Rows from block 2, named by matrix and row number. Rows with one number belong to one attention dimension. Each number is 128 + 32 x the weight over its row's rms, rounded and kept within 0 to 255. All counts start at 0. Numbers have three digits each. After the name is the row's rms in percent of the matrix's.
# q: attention query, key and value (stacked) (model.blocks.2.attn.qkv.weight, 768x256, the q third), inputs 86-128
# k: attention query, key and value (stacked) (model.blocks.2.attn.qkv.weight, 768x256, the k third), inputs 86-128
q.102 099:116112138091152100130136142151177043166153101121157094084200091137143095086117134138166091094082171099140100131116164085181092121
k.102 102:097137208150123120091138086127118129171171093214158114141148151132169129154144126131143129094109127053131110107156131152135133172
q.103 120:094183085110058126080159143091067122140147139105110143118158170087124144035182075140088064122090180192135152168148156154131148114
k.103 128:127106105150152120072156085099170147166089145079178147106183174142079165083175099125150056107073150143118146132153194173159151172
q.104 107:172167119148204131154135135142139137131115137123112176143128088154065130113120114185131135095098108076145124103110177189151140191
k.104 111:119152118139077162102104099068111140134140084135109103124132168135139147107166113091129081117097121157088093124132195142123100102
q.105 102:209152122100135190147053151121140142090143115156074062173103122157191149153084123087104156141113153135156196089083087088087166157
k.105 096:165078124148124170164121156153146071147170142097090099106104105140128122079125146163183144147093072119095220172108156159179136124
q.106 092:173152075115149142137068107086173132119105077153074144192118143132100162186109109186072143113119116105159133086100135139120133161
k.106 092:117049123091105116128181142125117114123130195114104171136097118098107150109175118151139104101072097099089122182122160191179107134
q.107 099:137156099139127133127073068098135137112098113146165083117140147084095104103109070117135107102092112127138089134127166139090126097
k.107 095:153123139132117149144128107144121158103107149106157195073120116097080149089175119149065119139105108081136134100141167149133121172
q.108 095:089146137165112084129140105133141110138136167102081107119153122135191088144100159074093121126140129094169082134130086117143112091
k.108 100:130146116153055111058179195107115093131194120144116083145160100149142116102103145038130143170108155113140115133126138104180133126
q.109 097:142157130131159145134089162144109160112131116222069083191101101170162124150063138138138182101162147116140161112113104086089152136
k.109 099:143197127166181109179144176178078090179128128136146132119137117115133148157166110102157132132148081125105161148088104207169182162
q.110 112:124087147111151107129171120153062162086107153109171140128083174132132127111158126136161158156175156184070179158163179106090158068
k.110 107:192021123131196126161107115111150215053104120186121173159150139119083142154111107169157170133171124078116172142128148140107153130
q.111 095:148154156156081158129082115126167121148143066168109087120140158135153163153127124130116075126073148121139099085124118111172158144
k.111 108:169162144097133138125114205107125073133149170100138114109156094125083114126110160159132122102097086090173128105111123110159126197
q.112 111:145093143126175126105137104150128142154049087124128170102137164172099081091145151140176081040144140136106169152156171132095093133
k.112 101:132107118160161110158147183169114084118096146097184161086147148142112104136135155149111075120103083107150092133138143132148124135
q.113 092:139148173133141098092137140108116122101198185156112132178141144222147113138168116120101175117123146142140104105179089121146185108
k.113 095:120106124084115130078093085129142115147069095142172092188082127112130103098142109127093150126103092116073079132089149099128107097
q.114 087:117210077127154157144176117109142128192148072135114143207203092090031131098154138119107131120101211183132135140106147143108145120
k.114 089:169100136054165138167141143153173137089160155140148115087100091159109115144088132176164149099136158150097151215135102133135167180
q.115 087:087140086072145163155101147115095172108168137139141142063093095175134099150112133123135169138163087209181100131131125069119105111
k.115 099:096090176062160106135115134118099134085093148137098157105081134115116123107165162106069086133113121165096188147187142102114121123
q.116 109:148101104084117099117121099117135145100147134141132112167103135094109105101112173128162134070118126139113155115115139106140090117
k.116 115:121132125159127126100162153119114193133187085133118127144135161150081086102163140184119087134098168215180126212182141099110109087
q.117 114:155135111122105129126143115174092128128127167100173138173159150193086165088149125109157078121095085102122120168130206220123097165
k.117 111:175190110124152140153110138184147125149115144107123080055130117132066130108135099133140137092095130101139124193091168178167118157
q.118 103:076113175187082124213162177151187096100121182102180115088123125146174143170125092137103141149133112135180154149126071061161146086
k.118 100:108124192085098061096169161169091120113166131187040150125123133079155136118119161093099171140157119143122109111155088075125159070
q.119 092:124156137148089117093131086148173128136156078146096126123173114066178132161172160174111128076116139129162071115137125101111153104
k.119 105:111139130187088088155139094152094089086084133088073121119090149116161172158102139159093152118148119152145124120154074104107160068
q.120 091:159130124127140116112191178152093154165176145069139079167127087133160090148067140163073184184194184152124147179174087073107104105
k.120 088:083097109202105174137202178124125134147158174150135141140108140165093153149155151161106106189163149189157079158145110134116114097
q.121 081:123154111092188138154154195152109160090136138126033140145134111119154133120105092157120132116173184146171158129116085092119150118
k.121 090:122162093117109119119120099137105108180165132076163143123099114108120153144098143116113089111146106084141105137136073148177126101
q.122 077:138157126149119170102135170155069147145140100147121117129124158155109144150154108122158083087120117126069128189158175176151126177
k.122 085:174167101139124147190075104121151140101097088131117128164116094130107159131077086067147126132120107113097104085078142139160135120
q.123 129:180132121139149163206119113165103143124134160080173103132097108140165166109098122151162119149133118125125184149076115109116099172
k.123 131:078166103148090131113173106110080146153141095196131146178219165097107114105183130117117121093087073148112105107146158168100115131
q.124 079:146136090092109140092115107115144163133112163153120110153133137093184158111168139161198079107103173083184151125099145157161164168
k.124 091:140102126131148116147141146148145043156122151135160115144136078106121069128111115112142156082079134129047130146078119206195155130
q.125 110:113181091144071161108123117119113127125127042160136111153164120097157144148114141118097144150149096143186102127085151105091127113
k.125 103:138087153132132140157137153140117111102114156115128123105096139145162180110153145121152110093103121157090152147101120125122125159
q.126 085:146142114050165171111165126106112197122170160094157126168182090132098140067100157156149148126096149117187136105107171104119117126
k.126 077:166170102110127118114108164143143100157130142104124106110107105093088125130139119157081166174111088069089088156113149127100101130
q.127 121:136166117115186142197138175160100183119207148122102108144140066135192185144122130160105184131183125131205122172140069053115127154
k.127 123:043103141105047093117114123144101119094103135140136119146149157095130131110168122086090089148142113105092102156122156168088083091
q.128 109:105140140140131115069128154096122127134139139130114100149146129099139107138128098106147156185141139085155078125125120122125154092
k.128 111:123104142085104122141120110166155118131157169129146133089142092107171147145142119095143098085117148086134137151096074142146157154
q.129 105:120102098090079106107129118098163066080113079148128078125113122093123111182082106092106116158093150069098102132083101103072088082
k.129 105:179155159139149114125088115076147174152168146087133151113124115150170101158149098147149118076184192186167118103105100138157184160
q.130 094:167144124114070101149134153121109141123159159110081137125188136155115141107153151160132088165079146181158138174125152101168120139
k.130 085:126106142086138140097125142111097083114116099148110104136124144147072166190129123016124167117168086111088131128118117158136149122
q.131 092:186197068178112159193068138166133154127093134135134088184123091133149182145126183155148140130176081118115119144090115126119152152
k.131 091:101110194064144134155155177188087117085155163179132140152113130112097124134120150118129112137144125111133137164125128159120139137
q.132 120:092113141094155086143111090123132092090038123145108169146092092122084062123084149117091151137140116082047171133170122133090121117
k.132 129:101194102066106138106128081096120140174162071129125095149171143133146132092186135143148108126103161138090082112155150146131131108
q.133 118:165181086117119161104128212133119160190107147119117074085168109132145170090136121174169107163110118140132134191104143070128147154
k.133 099:071156160070157088124186116141088160119071116179127181129138089154098098172124167160150160123138100113158116154187151151133130151
q.134 102:130148154168071112089140147161104153125121124139113089102074204139155129148131139129099101181156163168164113122156110076099072075
k.134 097:145135069161162137210132136132121115072104138131108095168124138074101160163114066151066157114170137129144144171138103139155134132
q.135 098:132114093052152114115085126129098186125102149099174169120118116136128130086128198174126144171124143100141182153128135102119100123
k.135 108:143140134091166092135153104123080088138128081174111180171181128130118091099089131141155129073162153097086170106168146173132132175
q.136 103:154133187162160088158139129204111115174110160147138120065141123120166139131114131171138143157204110128147130152112085085151143148
k.136 098:118128058136169160140117080107135155141113139178163133157141109122096138082138080145127141132111102145126097177087177149127090126
q.137 121:115120158165156065143187175160097105117109181096154149093121156129108091151119137118117094069160111128099138122152109133158140129
k.137 105:139156062123094180136101087124146149126084151167090098122155148077105134134171105163112134133090113068085142110110164183117117124
q.138 102:139124129157152174173140141158144056142132097114119140118168145127129136118172069170173130073085176125085142142103161158178141141
k.138 103:085155104111081193136093112085172183146077072096120150095104127131096146138136141111097079137072118114142146116111143157127061116
q.139 090:155161150100162084174125099155095163149118093138152191113067076120126118179111110126088159167162132106170115139156113156139100160
k.139 093:108082121146075135092158137152160134168129137129080143159189086153136119085141144115164053174133114121139142143113204156113118137
q.140 095:163157076111152127128173137146161142159154106120156123082124090119143093072114136155162124155113134126144129167092101144163123127
k.140 105:112106184110150144178103109149058151136083094193169172135132132143106102154157168147156169097127114109104163112132145152106172133
q.141 118:147108128098192129169129137148183110098161149077141085120178083157147141156137127169137187117117136079155141125066089127201145165
k.141 120:121091114133136078161132098120154113131095101166126154114111109101108070120149180143160101055081080061134151085132188162183094173
q.142 103:155156130182175098153133146167110160120082076186158131174087132066130104085125096119170100126127074040141132105110127183132122175
k.142 100:132123151116101146145106107104149102087185132146089086102144149202161173165087207136212108132116128169153065137116126081165108079
q.143 084:188091156133181131135120101122099118188171112144133181199145091189133141153173199168148160149118120082138117113114098123140185105
k.143 097:123091068120137104139137133163220134114133132097141164130144096120135107083132175097130084119114064091107178102147160148213126157
q.144 099:112075126153166072100113084101151089130157120134134143145094141160184134157115158078093144093117093073113096100147128110148149097
k.144 093:112120154195142138118136143178109084179134095135085119092128167161156148198144108132105169087142138130120113091164120140107195088
q.145 099:167167132133115181121110161089118180179160131159091046174160092174188167157097127113160193192094144158123163094090121124075147159
k.145 092:140129180090149110120174151190075085193142163125082104109125086160163104141089148113188103115112158109167156160103127129133096185
q.146 085:121148110086145104169169164128173116151161168110093120112130107159182079149103126104088188163162139152153161146129072103144140134
k.146 091:122164148094144136162163174121123086077122103141120113111121054095174130167111096103136101125096139101144161155094146135149189137
q.147 098:131150079110087143118133140168125140121134122129192107111142110117138165109124101171152115171102139089097124135116145120159099143
k.147 099:154135104137117170141106078123128113176116087172105098151183107077089151100142097105123193090093083130083151144110135140143101124
q.148 084:146142094106101117127171106154132170120172120106130131053107154165146118156158153156121116170146101151127100186154155162116093107
k.148 077:132140177087153128149129138112171127070113158126136127099132147144113080075147117212182155135083114136144175151086089132116151143
q.149 119:175155112129144196152157189127190131168116100188087091135185103135168130131105081166127180136125164139119166144103087117156142133
k.149 105:144141141078116111092156118094150130182156161140093093101180132159166123107172150123108133163119176100154157145146141185114112130
q.150 109:171111135070110132152087137101128099091126208102082088095123159117099172150140126100108171135081134181096174140138115140159114082
k.150 102:112170151187183118120174174096114086154118121153133155116144113110102090120143094132120138126150122140172043157175074063115097102
q.151 088:161123168114140140190164121163151073123202100099095095102132178099156118133121126059113144086101143187076154133120134137141170144
k.151 095:147152104127166108111155144115165091132145135040174125131113142174161109067125146171195143129098147088128132132114095102160133076
q.152 119:106070169122159141113130118138117097091164149073153144115073123111101092147101160091060167126164135147097162139163104119101119077
k.152 115:136136125141146146189107104114178110139108093131140102125105072047157125156088089104099134118168122136132134130061059113171140141
q.153 085:175191105177086140140137098158093125150122075142118133160145128146181149093158145145163126084118107096129110104112203128122103145
k.153 083:154148157139153146065106098132128104131138143117183165082167159128127147065158139075107121116128075120072179108147169140126113144
q.154 090:137140092123103159132195209167088176106159148124118158073220124119147164110141126158173109181156183201157176146133103110104167148
k.154 091:110106120116141099156140176155108133149108119146186107133130142117126108089121185135122108122153126132109135155107162126093062111
q.155 095:114090171155101111122099138144125128063118146168104150148123162150178125141040184136088114112164098088102140095173127104063180070
k.155 102:170173072113164135123093139118111085136098187096146117125127111127157169092066090141112136155177100098131128130158134118165118143
q.156 104:179118145035114100134128171151106097081091127166131153111133103143151094123080157163135128130117109174152202134143134098139171163
k.156 097:156141067158108146101171108086124191196133142142167176123140152173121121047129154155130112122125107092111109119121158093143187160
q.157 104:094078128168088125152136114126150149128163167053144172099089159095074155123181064098075094123127145151161119148150150155121109107
k.157 113:126096095128153120163115098078095156099101078159209099183112084117114139168115133102118154127155146119102108137094090144104122063
q.158 122:087102169150157103066145071089127112173144154116147165150084157151104087107164125106155058094082124107150090090182160144159081088
k.158 107:165139107123152115134083095149153158121110070140104145134109122150145210195164119139113165123138131118124080089151119138077162050
q.159 102:155186133200142124149169145182085175140144126117129118175145170168117109092159141168116115136178045140105149171146157114125124173
k.159 104:154137089159161164179105160154127160113129176073158099090159136130079148089141076154131078157095128153123124136137216130100089147
q.160 107:137125126151162101176117132171111117149083092144134178104176075101126172118117147132174159146083161062144112042091106108176140167
k.160 099:092119141145119099142158159183120122108087163123140134074068125128158134116084134072165131129146100144153110151123089047116150103
q.161 087:133119152091079170187096097153155073088081108165121148137148147119111146174117173141067116133099123122119190160145140086170189130
k.161 096:155118101096143080147127143138202136075047136114138125139076096169134140159066166156158116099136113061117183088128089131124144134
q.162 093:141155100122099169141157172151188119160151130083102167129152039162125117092144124171117103194112116145124152150125167145188177145
k.162 093:072129106086092109152170099089120139093113137176137142095110100070106090166152151085109131137166146057120100163141111142134092110
q.163 100:082141127155082126119126079110147110087162174110138134122065148164095073126135164051136129126087081171129087155128123157088117110
k.163 113:205127131127149135149137167114166091121133102092111170145177095130085093141168167174105098081098136150144154124153204165164126185
q.164 102:134100055106143160160048059116134096062087134152159081100103121109125125146092121070104168117137098097078180104105147114119136104
k.164 089:188108087122127143148076076086168084083112117134123086122086079090099175172059125118157128114078165154158100089067157068171098101
q.165 109:135119154100137099078162126152142092072198147110145180124182104131108078104156188082157112116087148158143138110142082128169146129
k.165 095:103117135185101132159151139161099140135108155105141161126130153199110119084163160119160086133152043114114186179158162142135106119
q.166 088:094096147122156080135094131102104136132134198092165129072095149112122148093107100160070121088106147102088114150179143190150079156
k.166 085:144135124105102145070068130068157104101180116175102113135135102147141104085106121118111126124106187137188132151157173146114136128
q.167 099:187147097147134093134205122118109117185181133092149124096121115094111146061158077158172121108110121099110145135159156137154088190
k.167 100:118094133116086051060119184117084129105120104183132150136197150120163110090162140116113134163136142128112175123149132100137177069
q.168 106:111147113131143120071133195131083166182218163075118119114176144177114154090153109158172076149062143092153113098141149155110103199
k.168 102:033162138147066103084142127072131139146224141134128130157187125120162133071140168060078108114169093183071130189141169170102133135
q.169 098:141119079200147166090217194127075198204136145068145130171115132161115116087130121152140077207128132139138094177100126123078110144
k.169 097:051112124074143125128068058102094150100117114134148167096094098075154162153131133134040124088133174105148064081151132110077098099
q.170 099:120115164179169099147105121094142128155160150126149152211155100128125106124058163132128180104160177102107105166155092153136148163
k.170 090:155149118171132119123139133144130122162113155118101123212101140158107106122154067135194129163146067149128138147130146116126134141
q.171 083:118141072144116151160118144139137169069151098161109131118115172151182120143102126113065172135150129124125146141110108058070160083
k.171 083:113155084070112120136114119125139099134072086089141080102153076114105180131165111165160137117112167118118076135069137149130083093
q.172 091:124194115101149116147125145099153180084168103118101149145147112122148188117182127143149138095103154182137129113136087102096149109
k.172 094:116167131148094124113131086123111190137146103134127093145167074079154166119170102138063152147121158153154074069117152089144094114
q.173 114:116120120093110126138115108134106145083078124132149073104065152109143143178077131132087184115194098136126146132148079060054172127
k.173 103:187139119145171158203119111097122084109109083117136096182146092153103151142161084179154140066127182173137144112067124115185099125
q.174 107:105165143161148112164158147105125151128171099119169112146132118117167052080139135116142156117174132176093134149108084110115170117
k.174 103:107155091152096182107136111095113165132121163131101145121144139169106146130203090195148099105094103068126132134135203172074065150
q.175 101:198155130178156086145154134147109125131152109128097157180193135171140143166134188180176105094114140044164124086127095129203151114
k.175 097:094130176131132087116166152185093145136093155084130141112091156143136135162146162100075118105179074094142135144153107098087110133
q.176 111:148144109060141148155118121120119158049115114211143080167123087085118093129098132156118171157124139131087160129114146105117100150
k.176 128:193062127120146146098178159140142109114133142141134112135154099104126086063123160103164197162154162176108189145119142087175133098
q.177 107:078099117108090090093130057122177140089098143145122173094136141064109088148134138112120045105141108076157093083137155125101055128
k.177 115:105166128121078217133133102141110177124122153137130110120118158094122161111153121113140091161106106177095154217132181141070118110
q.178 094:075102158155134113110110089132136142101049155135073123116107191126138100200077097062066115175126095112089125127162107098106109094
k.178 090:051136136094108164080140117078083188161122108164138110139092153142117106115165137121107087160150149174156064133137120129087088053
q.179 106:155149109106098186120144168149114148135102078157120106122156161126140138071143108144182107133108165134134228152128190085125137136
k.179 104:150160155068181149151106103108131124080111117149116121137122071084147136164109123139093143113120200131143173109108135086181161165
q.180 090:092095118139076124075099093068108140110139108125125132118078172159089164081191109062124079096060209096139102081149150140124084101
k.180 087:135179140115178174181078106152077127149055067091125143125132162115146113164113105145149146125114148092135099162132131147124105101
q.181 111:072097115117124115103065078103080126117127114127159125135134175141118158111182113115094104095077117113099120176187164149094124072
k.181 101:114198095152129176172085064094130155116105098143093093108130146091126196144136085152111112074105174152113070059146197124118120124
q.182 097:058089158175146121126137072109128162128139101109112156061094123114169112145132143148106090132123079071145090099116141098206136116
k.182 091:098148123123112124110186163171116111104134185096109151119121161154115104093133130061099108181114064198156127198095117101122079121
q.183 084:200146096140130188132147102101102137186132139168153119174135113151097118097173124118147141163059158121106112120146186188082087153
k.183 096:142150135114174143132096088097156183149131105179102098119156125117187166190137172119165159095099213121141132097081104072173177128
q.184 086:131150141167125132096118095088161158146155111087090124102100191185150161157131118129110089136150087123182131146159093089126154096
k.184 084:107090136177116072133132133116115106070136098141093196112147176138156148139120182202139128062173110115114056104113088158146142110
q.185 097:092105121085068138106121080071102137085088119136115132119084195137124130093146110087153081142106139133103179170168178123068125078
k.185 097:128186138127144137175114046146100189100120061154140095095131132120166122181137157154156148124149171135153127094111101113134086087
q.186 098:108097154152096094104106097092136189176156154163114130144060148138175091187135187145138143125164159146120193140111104077104099092
k.186 094:065184128090122115145133077117066112096089129120100054092125184099126171100135099137078052086107095149100100094110149142109085126
q.187 098:167136106154109182130146180191086137087135093068113104060102164178153212113133108142110136120110103137139124129119074042098124178
k.187 094:146077049097134119191090124088154162102099157116164127064111110081095129117079163111108130143083120054110148080087136174173102105
q.188 115:138106141096114102116107076084132077136119149130106116120117137112081082105111172098161082107067172113124127092139154201132114073
k.188 109:147185125121076116101106139098102190158153117148129092116135112126145147158120151111097186180166166168140055105174125090064153101
q.189 117:154123128079128110050136168071157092108125176137160118150163141101083148081124125106139150132076128106109139119154151120147121094
k.189 106:141109195075179082079142144091131154173147131180114103152209117155144097180158121148133175163096190164153146083175115112122182080
q.190 096:132116129119125092132120128152137107107143110117143140102148095065128095128173154129187121110099149109196148079104100165219142097
k.190 086:103125144146075141079117111143076132105119126063114096164116120112139144146107117081052083144134080170158109187120128125019147098
q.191 100:134126146198160168144082099127142118097088110147083158110082135155139134176115141107107195145161140134134100093108118084106119075
k.191 100:068165132105081115094140060072117103156168043171131111098131116066162118133147152145146052101085134108169136112134156171131123112
q.192 091:101133138142080103144099132104145077067174168155146069116109093155143150098090133134121152084157124104131147178091074142149123116
k.192 098:059066126190156062101179099116129149093123119168137142130074152148177101130159157045117116142186105145130056126146071107134139112
q.193 108:162120085131170142146146118125142176153165178116120208126144046138155134113145212161098139082100107071142174101134117174118118220
k.193 108:095097100092086122080099074077139184132171122182125127165176144161141121144153116135132153122146103094113133148161129151092153131
q.194 083:137188101177123124142109155169074160126104122056106133150080133135120132106106136175156141125170153191123172104131140118160146151
k.194 085:190137127192169127132164156187149125203108158133163158157102096167117076112116097120157107145142095130139118170168099127118186157
q.195 085:129103131180202150170147127154103125153132186104142128137124158196154150113159138135088109117172077093198104142138128123145162191
k.195 091:133133120110123111051143158134138217110118160126147136096120120155139166145083103170089174151155093101176101104187099120138132102
q.196 109:104146085094093181157114107087104160147171157158086083171154141131105163101146091113122145152132070131106170160123198192132114155
k.196 106:154088181043107103127137127112165129069147104161122162136140139112158129127131140083092193110139164124118122129157112133156188137
q.197 113:112144126130121112107110116161097172108065145064109113052123162153084158064127111104080102140152093122108161121157146152067111120
k.197 115:218100111127140154131078133134174124158105087110147132173178105174085105121090118141183157098088111128081173106145181172152155203
q.198 089:138076111089108106158116094155109134146135129140130126136121080082087079188074086100151118117145096060139116123092137135173049112
k.198 098:124083103153091134153123092186115166064070132154146147146082167144047129094109121076090092138123077095138131122138139104054067107
q.199 103:167155086135167198207066099153165133126131063167178109157125090150155150149077136156151170105078143117121088164077119156126140199
k.199 096:067159121112090128122123102102141151100109125197104107115124119097146107167096118027094180169165092156173115097069124078122139118
q.200 112:155073062103130177103158130137173132190139156092139136100120077152130071111114177099123112132159147101108178108121128116091154132
k.200 121:114152132126137101075148130117116173118145135125124160166176152189161084074128166160121109135106148117151120122182173120128086148
q.201 086:137167126070121088113139128164141046145137145126150107145107169183157165151140117112167127071124190149155107140132157146142147116
k.201 086:142053088206123138176134120151102119090163087090131111113133102133141156170120134149116133118117098130133125088098110096159159124
q.202 097:120145112154164124152156181157071142140100174129078159126080137133146174100143167134146059122088130136155131088124122100133176153
k.202 100:064176138177132081068120123139151151184113112128159143159138167169151118148134103093201116095124109104126104138132086108120154101
q.203 093:088118199140124123111144090122059087134137128093177157139116137171167113118164186119137088125134147074131141183118144168170143156
k.203 098:134102143169130081056148129099198131153146115070062162090177159163161112140171115155133103166056141144176103098203123121131143076
q.204 123:061146150157117078115174130090140086167194112119145114123187071100115105128158104141147101111120134124152055042112133162150151164
k.204 117:081034184133115131123122113096136125111131062105129160153119105151163111177124153116128068104119104086152177081103092147103141130
q.205 091:154129168070165130081136138088114146112108102160120137144160068052075113171094143103099143094114192074120100070133123155125151140
k.205 089:077196116088154139108114075162087138118134114135115154149117144104079117122135136096057106091113047125094113128142189199134116107
q.206 081:132155075102127100147136128112137118147131167082188099137088138154106153067174143102155112172134148110150106104124089133113073137
k.206 087:127111115116106123107061110058160129228104115103136154128084152142186132150179145076096100145070131113105134092153141136119144110
q.207 123:100172143184119144175169109103120083138123105085161154151114107042097145115160122125094152149105128072135100111084115175183121154
k.207 113:085100135116107081134128107077168085080086063154140146162103123093144129224095088119080162125149141110134049149136066116111113061
q.208 096:101067152155168136090084089148159180120186115087092162104092153134078039169124180064056093137117120148131085089160132112120101089
k.208 090:090138199160153114150157119146121085176147123117173118153125109111173114161127162097144149147154103078102077142099058115169145109
q.209 104:136148096111110092105141224087147109124192135140146126155166079125095142084119116123158112134170145123117125170090131076177116160
k.209 107:128114097183144175180133141170117099190074086118173084112101135095061165134158058088170152130095109128072146174105158161149087115
q.210 094:128097124129119116098137126098174132136143084161127110179142138137122093169126141107117185147161123169058123134146093110144137086
k.210 096:097145128097103125167148153166134073145079126123064127109086117080117158134132102035110101094171115139136139107134093188104171157
q.211 103:146076153101192057135112099128158147121142045161080172168078096150091050139068141133149118081149080078140164064121097141150101121
k.211 099:130155180157137106150126181143113179167154119132132097064147182188153141169107101151134132139111183193180116146160138109123125108
q.212 113:160157085154110165152087170184107177126109106192110072123163129139168139136148092155145125177148093125154169148062118118099084146
k.212 118:156145089152122167127115152161131132086104204043095129113121157151144194101114092108099112160112147152129128116098165128114103161
q.213 101:173099062080111155154096120153088155122123158135172069187093199145126183085144119116106170134144125110087168191154193155049123123
k.213 103:152140133114157107117128104159146177099185141113137178107104106127097084131155082142086111111128103132168143206150122146097132159
q.214 084:150148147134159108186104127158123095137112161116114113113142088134110084119065157141153116140121113088119113125119160141144151210
k.214 080:069175213079149158132143121154123123086093133128117180093123141192159127120144147188168124128131061094125139120138140133112110146
q.215 106:158146140169145170156126072083151083137132112158150111137133071116146110154100160111194174063134146119104093098085100175175145133
k.215 109:093090118118089134063113143144155196087133125114101118097135125130130186138123098100107146208145143174098077149129128105093140077
q.216 102:113096119078117151102135145136135149063098195161097136084108168106129143147119195130070151114138131140097169130170094092126162095
k.216 110:149205159104125073114117120091112134160152130115179193170136085112144118114142145113086143114122129126142103149148162164156143192
q.217 109:105136105112104112105111093108123167118093070151166146126087152095133095121114121139125109137114130121129105106128142080054049087
k.217 121:138116120055154129172118164187109129060165178102106118114083091102148098147054119133109154164164150105164157149073088104123121132
q.218 095:102121114175095120121157134081147156112135114113127143154138172154086085105109154087095099141146087139166157151104135143105128098
k.218 093:120113109139133143111135151137142091197133181073141146130114116127107171145166093116115102134100149039145104168108135128162115123
q.219 098:107072172103115104099154158096109077109103149152068173103135148081099107110169186059083109138102097130115157149174138140112135126
k.219 099:144149096129154080111128111135112092143109124157203116137141118132148092131119117145191116064153098034165103108155150116190138210
q.220 087:115097177146156144133182184139093109161141164098110178124116143108046120122176134107085134179142098140131130174151125150099140155
k.220 088:081152138151147121150122070129069128149159115183171093191131112154188120108120190120123139072214145065160106145125116109106144148
q.221 101:119122115096123147152043108167149114127151092169183121128118122170089088111101177130112086097110122125116161118152166118089089148
k.221 099:106192173107133138124150098124103122109172125111151096141110102073130159152125077137049143127096163108151044138094106107120078089
q.222 112:108138111140125098130141157123070156122078169125159133124089159118140150156079081153055160153177077121112096177159140115084101114
k.222 114:151089144111225110157071156143126122134140139132201162151137106136140109122137180135186164097172140062121170136097090131141164138
q.223 083:169173132165115139184175183155128079099100163119093113115150157112148126120096088110135167107167116176147133152072126163163177126
k.223 083:111086086167116127138097165103163169162094105116131125102097109133093164152178084085122148166165109125100120131154127182099155198
q.224 124:129056170094135105100093096086153077145119134136124187134123102124084080144085171104105141110107140120111114105152127136141127100
k.224 121:121084123122132085111119167123180145144137145137104163192101119179146112116126177142168169170158111100130133130148076094098164130
q.225 078:163108116092096101067102118029165154102099139081142130172143111109124113103109185105097120124058154142073152171121101145126149105
k.225 081:144189110174183147156052066164140174159141084103109158157102132099119104114122169133131169128167097101176153092119126110100116139
q.226 094:130177113195112170167130133180160128126104104077059132073164188099107158140157113143139066066123059162158084137089142166183133153
k.226 097:160161093157105128137117136142117193170110150080078112139090161178104121129175088137130145156108139163082179162161137171113090135
q.227 094:118151094157114165157095091096114109132151140156146105120105110068170168157100118106087148155115161161144153162081109107161080119
k.227 103:087125167113132074069172122108108161120134119138114151122180146133122161127130129104069119156120144145146042085156090149115137121
q.228 100:110146110132068183157097186133074150157084101178110073096170132133190113099146115129156132205153111161070163173097106111081133123
k.228 087:141184142145162125074176179111100054159116152094132143105171131105101159111141088181150108162119174123102160145138195144203191139
q.229 081:115116105116097098139120106147107136099161163094127091132120166155188161150149144140113087131189141087138127162086121098128132118
k.229 089:122086111111145153140084087094159181105103128119141100099109086073167153168155089121082094064095194103161163116130129134131160178
q.230 079:191150144100082101110131157168086163098140117071023135091139111156182235100109128160147095144156169154132158111158112083084153092
k.230 080:143151107180150164210166125158147112084110126105089071079157137137146156135093099129188161141119207178103128129049092161138083091
q.231 111:078177097126059148140160098116092183147148180119171140139176136138100200122162117129127091125069082157144144154118141146054130154
k.231 110:123112121172115078100146167152138138125143140122088172082126173162111117109131081098136066103127122147176103113166143154115141155
q.232 100:123088142165093056135148124120193092086173153088152118093098084173099053165110196101122139134133188120153106116152098103156078074
k.232 112:143066099133164128110140081139113157130088108121172152178116117167147134132083123126123141117152124103116200124151108161087150219
q.233 109:141117137155088119084129132128161081094170111126051120120165158134097086121118127091115074131081092157099139083109147142175156101
k.233 111:136114122135140103103146156102142164180187167135140164183163151141141098070161101123163146145126138127106129157200176112097092167
q.234 098:081093127140122183173137134162112094097095130095142115064132161145087175095170100127138082116099116125113130143078160118134089110
k.234 094:122101130121078123143115156157073178160098165092098144107096131148102121114097130101069158167078075104114100135161163130104060140
q.235 091:080130150150138143125128129118069177112138144116100140138050082090116174101151116161113188124130058110232086114109086102107150104
k.235 107:118153124088078128115170176148114093081147130103105081089117119135154124112104153107088082106153192167201085133173087083114112111
q.236 125:183159130143193122092168151138098157128162087101146121136156124155159129137149144155122132096178193173190125086177122127152156149
k.236 123:144160108166123174189108139126139077137140121113115054139077132113116155154102111106158152175084105141095166125056106131156130098
q.237 088:116173120108034127183138197170172140125154174129051125151153156139115157103170089088141095180159084161122130145130100134124171160
k.237 093:121134167101125150132140097063092144145170133115167136102166123084103117059190160164093107103079125083126134154114175160157114187